{
  "train_examples": 24607,
  "num_classes": 4,
  "layer_scale_init": 0.1,
  "shared_expert": true,
  "widths": [48, 96, 192],
  "mixing": "cutmix",
  "loss": "cross_entropy",
  "residual_init": "none",
  "final_lr_fraction": 0.01
}
Rows from block 3 of a small image classifier, named by matrix and row number. Rows with one number within an expert belong to one neuron, the router's apart. Each number is 128 + 32 x the weight over its row's rms, rounded and kept within 0 to 255. All counts start at 0. After the name is the row's rms in percent of the matrix's.
Before each expert's rows are labels from the 100 images, of 14848, where the router gives the expert most weight on average: "responds to" is what is common among them. Only what is clearly more common there than usual is listed. The data: retinal OCT scans (Kermany 2017).
# router: router (model.blocks.3.mlp.router.weight, 32x96), inputs 0-95
# gate: expert gate (model.blocks.3.mlp.gate, 32x96x96), inputs 0-95
# up: expert up (model.blocks.3.mlp.up, 32x96x96), inputs 0-95
# down: expert down (model.blocks.3.mlp.down, 32x96x96, transposed), outputs 0-95

# expert 8
responds to: finding: normal
router.8 095 [157 174 159  94 139 145 130 176 150 135 171 109 123  81 129 101 141 124 143 188 103 115 116 113 151 137  59 127 159 143 105 169 160  97 203 191 127 150 136 112 129 120 110  93 105 172  56 121 137 112  72 147 107 182 175 116 123 171 139  65 141 111 121 123 129 103 184 110 128 121  99  84 115 116 111 112 174 139 165  65  95 134  81  96  97 117  41  93 113 108 147 142  94 161 123 149]
gate.2 059 [ 43 146 140 127 169  98 145 148 153 136  88 159 141 122 131 171  60  93  54 162 124 163 111  69 178 147 157 118 131  90 135 138 110 100 107 112 180  76 147 120 133  88 149 146 166  94 157 105 106 138 136  66 117 158 139 140 109 135 124 145 126 172 108 138 123 117 168  96 105 108 120 119 167 172 164 122 142 112 153 195  89  75 114 107  80 166 120  69 112 142 152 108 110  62 158 176]
up.2 070 [107 134 157 138 128 127 118 169 130 132 112 136  97 123 126 133 127  82 128  93 139 149 132 160 116 129 157 124 138 145 108 139 178 115  92  50  91 124 167  87  87 139 123  84 143  62 115 155  86 113 102  44 102 152 125 143  99  93  61  75 113 172 147 108 183 117 122 156 195 162 128 123 144 100 175 153 116  83 124 119 114  48  83 149  95 152  85 139 122  99 159  51 139 127 180 147]
down.2 056 [119 142 128 140  83 123  97 118 146 158  92 146 130 148  73 162 114  89 119 126 104 127 112 145 195 104 178 115 113 114 106  40 172 142  82 116 126 152 148 171 118 138  93 135  96 141 171 162 198  63 127 106 209  34 167  82 117 143 124 108 156 129 168 119 142 140  93 117 167 174 140 133 189 172 130 160 125  94  97 118 132 148 102 116 119 179 122 103 134 134 132 149  73 126 141 101]

# expert 22
responds to: finding: normal
router.22 090 [ 97 164  59 108 117 159 157 193  99 139 131 130  66 110 191 117 109 138 132 156 117 110 103 173 137 141 121 136 117 121 173  93 145 108 114 182  96 152 126 144 135 149 203  75  72 182 122 150 143 119 110 130  92 115 140 129 120 108 113  92  60 121 147  86 172 126 148  71 112 104 108 182 176 141 122 139 181 128 141  70 105 136 106 127 121 144  56 126 156  98 131 104  96 182  76 102]
gate.7 060 [121 125 121 125 141  95 107  95  97 135 141 110  92 122 100 138 153 177 168 141 133  90 144 146  95 105 144  92 103 118 161  88 108 105 127 103 165 126 130 142 125 115 142 140  76 121 155 118 120 115  97  72  97 129 105 204  81 105  92 152 101 145  54 108 150 172 114 187 179 127 147 127 141  70 152 120  69 151 117 109 201 109 106 113 127 151 156  63 115  59 155  54 119 111 199  84]
up.7 059 [110 137  85 168 127  88 124 128 125 206 165  70 130 165  84 134 176 106 132  68 131  83 127 179 146 142 132  83 141 159 102 176 132 144  99 129  62 137 103 147 188 147 177 106 135 146 120 115 118 120  70 111 157 172 139 180 122 149 184  97 136  80 116 125  91 114  94 184 111 106 127 112 147 124 202  83 159 105 152 113 110 113 208 162 141 142 142 150 163 164 153 123 126 134 157 117]
down.7 053 [203 103 170  89 146 182 131  95 121  77 124  96  93 105 122 187 100 119 145 167 127  99  49  99 102 158 122  98 114 179 145 129 149  61 102 198 150 124 169 104 105 102 164 100  99 152 150  92 116 109 144 102 104 149 147 122  67 150 112 101 158  93 153 141 127 165 126 105 150 129 134 172 179 133 133 114 124 144  76 141 109 149  40  99 124 113 173 114  91 118 105 108  86 146 163 104]

# expert 29
responds to: finding: normal
router.29 089 [114 157 176 124 104 110 131 201 164  88 157 135 126 181 124 154  67 107  98 135 110 116 104 163  70 117 108 157 170 132 104 179  90 145 165 108 102 119 158 165 206  95 189  75 142 133 110 140 167 147 121 138 100 177  96 130  55 119 140  89 136 187 128 102 164 132 193 107 156 106 141  87 131 161 144 141 120 154 135  84  85 133 114 141 116 135 133  87 112 113 160  64 127 114 162 166]
gate.7 076 [157  75  92 152 210 133 132 105 210 116 119 139 114 140 140 150 152 148 101 169 143  57 171 139 179 111 150  66  97 122 104 114 155 145  99 164 154  45 136  56 118  95 133 184 168  90 150 111 148 169 165 138 161 120 148 181 159 147 117 122 113 123 110 109 149 113 130 142 131  99 108 127 113 168 118 141 123 155 150 127 141 136 139 142  53 140  95 148  92 165 131 108 138 191  80 101]
up.7 078 [195  72 171 122 217 151 109 102  97 124 103 128 150 157 102 131 124 127 139 168 112 162  97 141 140 146 138  97 137  56 148 116 174  95  97 153 170 114 130 137 127 130 133 151 149 209 176 108 164 119 154  90 112 139 102 102 126 144 176 161 166 175 122 175 116 139  89 136 145 141 151 101 148 123 147 136 108 136 112 122 131 174 177  79 133 191 101 103 108 109 133 113 204 100 179  59]
down.7 078 [121 178 130 157 111  73 121 115 140 131 179 127 107 114  96 208 106  82 157 155 134 164  86 141 162 143 102 152 140 152 161 144 123 144 136 176  95 130 103 148  74 165  67 121 110 162 134 148 113 148 126 129 114 132  92 160 145 117  89 106 186  86 182 167  96 144 114  93 107 179 148  92 150  86  41 172 149 136  71  72  59 154 131 115  87 125 114 158 116 184 139 126 131 112 130 105]

# expert 1
responds to: finding: choroidal neovascularization
router.1 109 [ 87 132 102 136 123 127 157 127 143 127 158 116  92 136 153 157 112 120 141 117 133 148 116 126 102  71  99 140 109 152 121  85 110  95  55 116 196 117 157 147  62 152 181  97 133 135 153 198  73  82  90 119 149 138 171 213  92 154 128 159  95  73 183 101 111 129 138 110  91 111 200 115 103 110 103  83 162 120 158 152 119 173  87 111 195 104 119 153 144 108 162 124 125 111 111 165]
gate.2 101 [124 143 149  75 125 159 155 139 165 151 131 124 103 168 153 162  80 135 146 118 158 146 109 153 109 125 181 168 141 147 135 152 108 133 132  79 118 152 163 178 148 145 195  72 122 200 149 127 111  70  68 153 143 123 138 127  99 119 187 108 138 104 145 172 122 117 129 116 144 167 165  94  53 134 109 125 106 164 130 166  66 104  92 122  84 100 134 215 146  99 161  59 155  94 129 117]
up.2 107 [ 77 121 110 185 132 115  84  98 110 136 169 150 137 131 109  79 193 164  83 130 149 138 148 123 149 117 120 174  93 163 120 111 126 116  88 141 145  72 170 105 142  62  99 129 171 122 167 106 135 158 185 103 126 144 149 109 181 161 127 161 132 171  90  64  98 153 117 136 107  98 176 150 175 122 160 170 174  89 147  96 155 127 123 118 135 130 105  80  97 152  62 185  75 176 120 145]
down.2 102 [158 118 113 102 150 192 147 100  73  72 121  54 118 131 153 163 122 112 147 154 173 186  77 142 153 172 109 106 120 108  91  83 134  85  88 127 156 110  75 119 113 165  70 161  97 112 146  99  75 108 142 144 179 157 130 129  90 221 126 122 151  71 111  62 116 102 163 158 106 124 126 115 139  95 153 153 111 121 126 199 120 144 130 136  95 117 150 143 108 124 134 132  74 121  96 116]

# expert 31
responds to: finding: normal
router.31 080 [100 170 128 128  61 193 164 183 135 119 139 118 163 134 133 117 106 109 107 135  99 138 138 134 111 112  83 153  64 109 179 147 134 118 130 153 100 136 113 144 108 199 166 136  77 162  85 130 128 126 124 123  60 132  86 184  51 113 127 113 122 111 143  90 143  69 138 126 131  74 166 195 128 113 118  94 202 137 171 112 106  93 136  93  89 142 116  93 154  87 148  74 164 117 140 107]
gate.2 099 [104 124  52  77 174 141 113  62 193 166 108  92 114  99 155 142 108 125 129 159 102 132 118 146 140 171 109  89 136  83 145  59 164 133 107 141 118  97  85 143 158 121 144 118 102 124 108 127 157 121 147  90 134  25  97 111 116  74  60 120  94  53  73 133 138 152 158 129 128 138 153 156 148 113  94  97 166 111 140 179 156  91 150 123 145 153  75 144 116 156 172 120 122 123 116 121]
up.2 093 [171 129 125 197 227  72 127 105  84  95  70 110 132  98 141 125 106 127 162 104 118 128 100 127 106 139 126 162 135 110 161  72  94 135  84 123 137  89  85 133 106 135 126 142 144 175 189 129 131 132 163 103 160 159 173 108 176 101  98 101 131 144  93  86 144 151 142 133  83 161 146 126 103 145 193 155  96 171  36 133 196 146 152 141 113 105 118 160 131 164 102 125 140 137 117 166]
down.2 099 [127 163 127 104 111  45 137 137 127  97  78 134  57 125 127 126 164 132 181 116 127 107 170 150 160 202 138 135 108 133  90 140 127  94 181  49 171 130 144 118  85 147 149 130 127 142 135  93  69 170 121 154 162 103 152 109 163 114  64 159 125 174 127 112 145 171 111 171  80 153 118 103 126 111 183 124 118  86  99 118 130 114 218  84 144 117 127 136 141 127 180  76 144 112 125 122]

# expert 28
responds to: finding: normal
router.28 089 [139 128 142 161 149 144 138 137 131 181 173 107  95 148 120  88  97 143 120 134  94 183 170  92  99 108  74  90 136 104 154  91 152 131 136 173 100 164  90 174 147  81 162  93 194 105 159 101 106 144 141 113  83 157 116 115 161  85  82 131 131 109 162 105 103 159 171  79 123  69 134 154 142  99 188 105 116 106 156 198 104 162  91 110 125 167 163 120 125 114 125  64 122  62  77 150]
gate.2 117 [148 105 130 145 178 134 104  57 101 138 116 118 190 146  94 100 156 136 138 170  88 131 202 151 113 124 136 141 108 125 127 148 141 118 170 186 105 170 190 158  87 112 128 128 134  95 169 150 157 102 127 107 108  51 131 129 136 108  96 140 125 142 100 131 122  69 128  76  86 114 148 102 126 104 132 103 147 188 162 178  61 158  70  98 148 163 140  94 143  89 142 158 148  96  88 201]
up.2 121 [108  86 101 163 157 125  68 110  82 171 139 106  71 173  91  98 160 190 125 158 149 109 144 102 144 139  92  94 105 147  87 206 168 127 154 134 143 171 210 132  83  69 114 131 168  87 100 118 147 137 136 102 127  99 116 140 151 141 127 158 147 135 125 142 177  97 148 116 111 166 140 110 142  65  89  98 120 126 154 195  95 169  86  93 136 121 119 113 138  93 104 167 150 109  74 170]
down.2 116 [143 102 147 127 148 138 132 140 125 121 156 160 151 156 125 110 124 157 153 164 127 149  95 118  92 124  71 210 131 113 168  50 144 130 108 129 156 107 103 177 138 189 150 170  91 139 196  91 129  96  53 104 104 156 142 131 152 142 119 117 204 149 100 133 126 149  63 162  51  81 161 108 139 125 185 126 111 123 125 177 122 117  69 142 155 120 157 105 110 120 152  82 156 177 113 128]

# expert 18
responds to: finding: diabetic macular edema
router.18 118 [128 110 128 146 131 163  91 130  95 147  83 191  88 144 211 127 159  81 145 102 146  92 120  93 114 125  99 118  67 108 128 131 147 159 106 107 128  99 103 159 135  80 138 172 152 179 145 128 155  79 121 111 196 176 112  70 163  78  96 164 109 157 131  80 129 204 117 129 124 128  91  76 131 170 122 139  96 124  99  81 157  98 181 155 117 109  75  91 139 136 137  82 121  87 154 113]
gate.2 098 [128 124 143 134 154 197  96  81  92  33 130 145  76  98 163  49 138 140 128 158 167 118 145 181 109  68 112 148  85  86 159 112 189 153 122 142  99 127 115 101  98 105 101 166 155  88 139 139 140 155 161 151 118  82 151  61 109 155 131 139 167 108  86 106 101 163 135 130 145 145 101 132 182 130 101 153 120  90 134 127 122 107 148 118  76 100 142 167 120 166 126 144 168 136  51 132]
up.2 094 [179 158 100 108 117  79 203 153 153 202 157 106 178 170  84 209  85 151  86 139 113 151 149  97 167 182 159 102 149 135  81  76  59  82 146  94 109 128 127 133 111 135 144 106 121 136 123 118 124 131 118 115 133 205 121 117 151 103 146 119  96 174 168 158 169  59 126 103 142  97 167 153  92 130 143 107 111 129 151 126 140 131 112 112 136 161 132 104 149  94 132 131  93 163 172 166]
down.2 091 [114 121 135 123 138 187 122 151 131 113 161 150 126 104 161 192 135 184 148 166 125 138 162 118 115 158 112 176 203 163  90  94 136 139 123 149 135 156 128 118 100 153 105 120 158 182 158 134  86  90 136 132 123  66 132  81 118 130 151  96  88 167  84 106 111 120 175 163 109  79  86  49 117  74 108 131 151  97 125 151 122 187 152 139 133 175 150  70  82  64 168 128 108 138 108  75]

# expert 14
responds to: finding: choroidal neovascularization; finding: drusen
router.14 123 [171 156 146 111  72  72 113  86 126 113  87  84 109 118  82 100 187 130 200 154 141 162 105  85 100 125 109  86 142 157 192  89  94 109 116 113 146 125 168  94 155 111 110  86 103 139  99 165 135 153  91 119  76 168 169  92  76 185 113 145 102 121  82 101 121 143 152 187 127 149 137 162 125 140 122  80  94 131 118 111 170  66 136 148 144 180 144 125  76 155 117 144 148 158  87 125]
gate.7 085 [162 106 174 184 135 107  69 146 132  58  98 140 145 105 114 140 159 156 121 151  89 137 151 146  90 138 124  61 186 103 112 127 106  99 116  68 104 106 108 112 193 173 128 137 138  96  94 146 114  98 138  87 143  89 139  90  88 185 198 113  95 123 101 113  92 138 122 159 120 173 110 181 169 104 136 174  72 154 150 108  87 134 129 144  97 110 114  89 128 111 112 189 146 191 148 143]
up.7 081 [ 85  91 176 131 138 142 110 127 142 173 131 156 175 126 128 145 117 124 127  93 184  54 107  41 129 114 160 114  89 124 143 176 100 104 222 135 147 186 121 190  72 122  80 158 127 126 139 134 143 117 145 134 148 200 139 147 146 126 110 157 129 196 117 133 118  97 119 131 143  63 142  79 161 139 128  79 135 138 101 120 137  92 157 130 192 143 105 167 127 104 133  92 154 161 105 126]
down.7 081 [169 131  77 130 104  73  64 126 173 145 124 183  65 143 120  86  94  98 157 113  86 109 104 150 116 116  75 148 175 127 126 113 142 150 104 139 114  99  71 144 143  23 137 123 101 147 147 103 152 169 109 122 138 135 128  96 131 104  99 118 131 173 143 171 152 158 113 173  96  98 123  95  54  58 145 124 148 112 131  90  92 114 106 197 143 160  72 138 133 150 157 100 128 106 142 109]

# expert 4
responds to: finding: diabetic macular edema
router.4 112 [163 142 161 140 130 135  81  82  64 126  96 155 154 171 142 119 105 101 105 143 162 134 128 183 130 144  81 159 101 148 102 179 171 119  94  82 116 125 156 173 108  63  87 191 156 116  79 149 140  96 103 143 144  96 194 176  95 121 149 181 182  88 109 104 122 118  96 141 103 109 146 141 149 115  95 174 170  84 130 102 169 116 100 138 152 136 161 124 110 184 175 178 135 120  88 161]
gate.2 086 [101 158 137 110 125 148 175 142  98 103 167 127 126  98  16  95 161 159  94 154 126  54 117 156 169 110  98 103 141 113 129 156  96 153 142 171 199 170 143 140 108 108 152 152 144 152 164 151 133  96  56 169 114  92 109 121 174 132  94 121 134 154 161  96 128  92 138 133 141  74 141 183 130 135 187 118 100 150  95 143 176 170 113 113 154 123 104 164  73 125 139 149 159  87 121 172]
up.2 080 [135  89 182 134 104 113 122 124 149  76 121 115 135  85  62  93 111 119 144  90 124 134 100 166 151 110  98 100  90 159 138 162 131 153 118 181 133 118  75 147 114  57  65 207 166  95 122 137 155 174  94 174 196  88 125 124 113  97 144 157 137 165  98  86 123 112 126 116 151  56 178 121 159 131 110  80 123 164 107 140 116 195 133 105 132  99 130 127 146 190 172 153 130 151 131 114]
down.2 083 [110 140 148 157 103  88 122 176 143  81 145 121 115 126 115 127 155  71 142 156 120  95 122 182 158  99 153 147 127 181 107 154  98 169 175 140 118 118  99 126 136 153 117 119 121 117  76 131  82 140 102  86 113 205 165  92 200  85 191 116  27 177 137 103 122 130 153  63 123 125 115 115 143 149  99 116 164 141 141 100 146 126 161  86 135 100 143 136  92 176 153 114 117 157 124  47]

# expert 3
responds to: finding: choroidal neovascularization
router.3 092 [ 85 114 107 145 196 143 134  95 129 135 127 177 130 166 168 107 132 125  95 151 123 137 176 150 119 103 119 122 155 154  89 188 164 146  98  83  98 136 121 139 116 102 147 127  92 126 108 118 130  81 207 110  86 111 150 147 143  63 145 127 123  82 124 102 119  82 117 116 147 126  83 169 123 108  42 143 150 108 201  66  82 119  57 119 107 149 155  97 180 105 124  99 108  94 131  64]
gate.7 086 [117  93 158 140 158 145 109 100  94 154 115 171 112 130 182 118 166 126 147 101 131 141 124 121 140  79 106 149 112 134 170 131 132 125  99 138 116 116 147 116  50 101 199 145 135 123 147 179 132 107 173  69 113  63 156 159 133 190 117 119 129 104 144 126 136 104  83 139 105 168 171 137 117  93 139 183 136  86 141 185  44 162  63 195 139 183 124  99 109  90 147 182 106 124 152 149]
up.7 079 [114 162 126  91  88 111 126 168 149  88 136  94 108  83  84 122 129 133 120 184 158 125 133 109 106 143 114 127 104 120 142  85 103 170 145 143 154 124  96 142 174 146  81 160  95 117  83 125 141 155  92 173 137 162  89 142 127 109 104 170 137 108 129 139 146 207 141  83 142 117  93  94  87 172 163  60 111 125  78 133 213 118 184 103 110  75 128 135 134  86  44  95 136 128 115 191]
down.7 086 [152  76 133 145 116 148 112 148 113 156  89 142 128 144  63  46  67 141 120 138 147  62 152  90 124 169  89 171 115  99 139  81 157 151  86 126 155 120 142 160 155 148 143 108 147 121 189 133 139  60  63 125 181 169 108 134  94 170 129 133 190 123 151 138 164 117 167 165  80 130 135 116 151  84 157 155  88 124 115 185 182 135 105 150  83 129 113 111 107 106 152 118 112 141 143 185]

# expert 12
responds to: finding: choroidal neovascularization
router.12 115 [ 56 132 134 152 132 112 151 119 116 146  84  75 144  95 141  82 190 170 142 152 127 150 124 115 155 111 105 122 101 111 134  87  93 132  87 151 144  94 144  95 173 145 149 144 113 123 151 132  95 162  87 104 114 124 142 181  58  94 142  95 102 139 174  83 166 178  86 144  95 214 152 138 140 151  89 137 173 100  85 139 123  91  71 185 103 101 148 139 138 147 165  87  66 156 158 108]
gate.5 114 [148 166 100 177  83 146 162  62 129 113 125  63 143 128 139 104 172 157 142 134 128 143 136 133 122  77 106 130 153 150 145 100 120 144 152 177 119 134 119 100 143 108 161 114 149  93 116  84  78 150  61 103  90 112 148 142 109 155  87  99  92 160 153 181 121 149 130   5 190 133 105 196 156 117 143 161 137 173 124 201 136 153 129 162 154 155 134  84  93 120 126 133 115 156 125 123]
up.5 109 [152 102 153  46 125 151  87 160 123 143 150 199 118 167  79 135 106 107 110 107 134  98 135 126 150 178 146 147 112 144 112 158 149  99 133 130 105 120  88 151 120 116  78 155 157 178 113 133 167  85 164 144 141 186 124  66 160 156 157 182 116 112  74  52 143  54 163 192 154 135 118  75 145 132 180  99 120 109 179  89 112 172 138 114 152 100 126 130 149 116 170 133 147 103 139 117]
down.5 106 [148 128 114 141 123 103 119 145 110 149 120 129 101 156 119  91 133 113  77  99 103 147 178 156 138 152 145 134 130 140 164  98 152 120 139 143 130  75 105  91 143  99 142 194 165 133 134  86 168 133 160 123 155 100 124 139  92 186  72 157 185 142  94 146 101  55 184 168 107 152  88 112 159  47  78 168  75  80 108 157 131  89 157 155 116 131  48 107  74 131 119 127 104 128 153 184]

# expert 13
responds to: finding: normal
router.13 085 [174 161  96 130  90 178 129 149 138 107 125 124 151 137 112 172 125  73  89 160 169 119 105 145 163 132 150 128 107 171 111 147 150 139 201 175  75 147 171 116 155 149  99  63 129 135 127  97  89  54  98 123  84 132 134 119  91 113 105 122 101 167 132 110 142 157 165 120 130  74  79 106 123 136 203 173 155 180 130 150 126 103 100  76  67 190  92 122 145  89 152 146 121 169 102 118]
gate.5 083 [137 160  79 144 157 118  88 127 122  97 131 130 168 150 123 131 143  95 207 134 137 190 143 112 141 205 163 130 120 158 155 168 142  73 161 123 200  96 109 103 174  85 146  84 113 133 160 173 129 103 141 152 160 167 150  98 141 150 106 122 154 134 180 154 137  71 154 127 105  74 175 117  89 115 123 145  85 122 126  83 164 151 132 160 111 141 187  93 134 116  93 151  85 126  90 202]
up.5 085 [112 135 105 150  93 124 155 150 116  70 190 171  87 173 114 130 115 155 103 139 114  99 141 115 157 191 134 125  99  66 111  98 136  73  64  94 145 116  72 124  88 116  91 169 100  75 146 111 167 158 160  99  77  85 101 158 129  99 168 104 147 157 130 123 117 151  99  75 194 121 177 123 129 130 164 117  87  85 143 179  88 164 154 106 111 116 149 164 142 141 141 104 147 109 195 104]
down.5 087 [147 137 159 113 181 190  66 137  66 133 121 145 104 120  44 135 123 137 144 148 125 128 188 117 151  74 114 130 119  86  77 114  95 128 162 145  92 117 130  95 107 159  75 105 109  85 131 178 155 144  96 123 172 103 105 141 127 146 107  88 149 115  76 162 159 150 147 164 193 164 126 172 142 118 116 157 111 100 115 217 141 107 119 158 174 119 191 133  95  84 128 136 132 140 160 170]

# expert 9
responds to: finding: normal
router.9 082 [131 134 111 120  94 158 154 157  91 128 146 101 130 185 109 179 162 156 112 116 171 128 120 121 166 170 121  68  87 134  92 167 155  64 154 128 156 147 134  86 215 105 153 146  98 130 143 114 211 166 107 143 117 150  98  78  88  84 126  83 161 175 159  60 141 143 153 105  92 139 154  75 113 142 134 140 137 163 160 154  76 178 109 155 113 153 125 140  95 148 134  78 118  90 140 104]
gate.0 093 [111 129 196 118  78 147 135 120 148 169  76 137 115  94 162 115 186 104 204  85 136 121 163 136 128 128 126 159  94 121  75  78 113 181 106 129 174 143 165 110  98 158 130 146 135 173  81 135 102 141 114 122  98 114  98 168 186  98 107  48 113  70 140 171 116 123 128 120  79 168 108 124 113 151 128 115 130 178 162  90 192 165 135  92  95 149  78 128  96 143 102 144  99 110 126  86]
up.0 105 [151  63 104 111 158 122  79 214 122 145 199 150  98 132 124  96 159 138  74 137 126  91  63 182 126 144 124 144 137 142 131 124 143 125 145 112 143 134 172 159 101 128 127 136 112  88  56 106 190  66 136 149 150 171 146  86  95 162 152 169  91 125 138 110 138 115 121 131 153 124 122 136 167  85 124 132 147 144  95 159  81  88 128 177  92 132 123 134  51 104 164 192 112 139 123 176]
down.0 096 [172 158 160 134 137 112 164 171 187 125 111  98 137 169 127 141 133  76 112 126 105 128 162  95 181 173 107 154 158 185 102 101 138 194 182  57  89 101 102 156 119 105 122 137 149 120 112 109 173 112  90 127 179 164 143 171 104 132 106 113 121  91 115 152 163  95 125 160 115 145 103  96 102  97 144 123 170  96 115  61 155 134  92 114 164  75 179  99  89 143 180  98 183 172 135  97]

# expert 0
responds to: finding: diabetic macular edema
router.0 107 [105 116 151  83 116 104 111 100  77  71 115 129 124 119  61 126 139 146 141 143 187 142  84 153 116  76 146 110 110  85 167 152 124 150 188 129 166 114 120 156  88 111 101 134 152 119 132 184 157 189 121 133 179  41 121 119 109 149 108 115 122 166 100 134  86  70 146 151 138 125 139 114 145 150 105  60 185 123  81 166 159 164 116 116 156 146 184 206 153 127 138 142 107 172 136 100]
gate.7 091 [ 99 111 153 124  93 125 147 198 127 132 143 116 131 129 128  74 106 131 114 140 145 180 131 175 128 145 131 134 109 141 112  89 158 139 135 157 161 179  99 102 141 175 112 151 129 150 181  96  72 149 127  78 112 166  89 110 133 140 145 129 100 107 126 129  97 182 164 101 138 126 149  84 108  66 147  95 169 157 165 120  45 154 128  93 121 106 100  93  55  67 165 185 127 130  59 192]
up.7 090 [154 142 123 122 118 110 148 124 137 190  91 138 195 122 182 156 101  97 148  74 105 116 132  55  73 149 101 101 146 133 152 127 118 122 146 136  85  75 119 110 174 109 171  89 110 105  96 115 195 120 131 158 104 162 171 100 125  89 154 135 151  96 147  81 107 183  84 128 140 115  93 125  85 131 145 175 149  62 161  83 173  99 197 164 104 127 106  76 151 150 117  93 125 101 165 126]
down.7 088 [129 116 137  66  96 183 128 143 156 121 197 188  89 103 144 174 129 114 159 116 127 120  87 101 152 107 115 144 143  99 122 113  93 113 137 148  92 115  66 139 137 167  90 113 105 166 136 174  86 144 176  76 143 207 155 116 153  98 197 219 117 106 149 144  90  99  99 110  85 139 184 124 106 160 121 147 110 129 123  73 175  75  98 152 127 138 144 152 129 134 121 138  98 138  98  95]

# expert 20
responds to: finding: drusen
router.20 107 [144 155  83 137 126  93 177  98 110 130 158 197 181  97 166 129 134  88 161 103 169  89 158 126 121 120 141 154 161 154 180 111 132 148 147  92  68  81  77 155 152 155 144  91 115 103 119  91 116 187 143 111 111 110 129 154 118 123 130 119  96  88 110 152 168 150 138 112 106  76 118  76  78 174 106 145 146  64 171 149 162 156 129 187 152 162 219 134 113 132  95 143  79 137 128 153]
gate.7 088 [194 124  93 150 132 103 161 121 144 147 177 164 112  65 134 174 148  83 140 110 144 137 165 137 140 161 122 170 132 123 141 114 122 172 127  88  85 107 107 143 141 190 113 116  86 117  60  95  91 136 169 119 121 187 140 145 156 163 114 108 108 118 159 142 149 154 161 132 112 164  90  84 132 166  63 206 177 122 172 156 124 118  86 144  96 112 155 113  97  93  73 175  90 163 121 182]
up.7 087 [ 76 108 168  88 125 182  82 144 137 153  77  67 115 150  70 110  86 154 118 167 102 130 104  77 133 102 129  86 119 131 121 145 141  96 121 132 152 162 156  88 124  85 138 156 151 156 173 147 165 124  86 109 130  90 143 107 129 113 166 162 123 157 113 100 122 106 133 162 138 111 157 168 174 102 158  34  83 104  92 137 144 135 191 114 125 107  96 165 131 165 154  82 181 118 117  46]
down.7 089 [170  41 138 128 145  80 110 171 134 151 139 131 137 174 170 133 107 154 155 166 112 115 124  79 163 133  94 116 120  96  92 136 126 119 135 201  87 107 165 140 179 132  98  93 174 158 119 158  68  99 142 169  75 117 135 135 142 130 133  98 116 166 116 181 149 115 154 135 163 186  61 128 121  99  67  94 148 134 182 165  97 148 183 148 102 122 141  93 133  92 128  67 138 161  90 140]

# expert 15
responds to: finding: normal
router.15 085 [120 135 171 117 127 146 107 131 118  82 170  93 182 149 156 120 139 122  63 150 106  87 138 181  76 140 104 119 105 152  80 171 184  98 132 171  93 138 134  87 122 188 138 138 146 138 142 126  90 150 109 124  97 161  84 125 102 108 133 135  83 116 176 148 148 137 138 123 180 108 107 156  77 157 144  80  86 165 155 186 111 177  90 155  64 158 117  52  87 116 162 149 170 133 173 115]
gate.2 067 [109 107 164 169 109 112 178 179 137  95 128 168 124 120 121 111 152 116 107 131 118 102 106 102  81  55 189 119 114  96 160 145  58 166  93 144  95 154  63 160 169 120 120 156 141 197 174 136  90 126 116 137  98 111 153 166 108 156 142 148 193 196 139  98 114 170  89 143 127 136  67 118 136 156 169 161 116 120 105 107 143  88 138 159  93 132  64 162 108 163  98 151 144 168 106 107]
up.2 069 [ 87 115 127 158 118 174 124  86 122 122  73  78 128 168 177 122 173 183 153 151  92 109  95 158 168 170 188 137 115 157 161  24 116 119  91  68 157  67 135 178 121 139 141 131  96 140 151 108 152 152 156 123 157 102 107 106 141 117 131 174 168 161 162  83 143  97 110  96 145 143 172 137 126 142 110 155 106 122 133 174 170 140 137  56 132 142 132 113 146 194 109  84 103 133 114 153]
down.2 065 [203 123 162 165 141 144 216  57 152 167 133 124 174 109 133 130 158 138 141 155 137 146  87 101 141 110 155 188  85 118  99 153 188 147  66 146 172  91 124  87  86 122 136 143 123 181 137 106 122 112 174  60  82 113  84 154 126  84 150  87 173 147 177 105 112 123 129 116  81 123 134 105 152 182 132 123 120 139 120 127 121  62  94 152 135 159 170 157 120 153  95 140 143 123 117 144]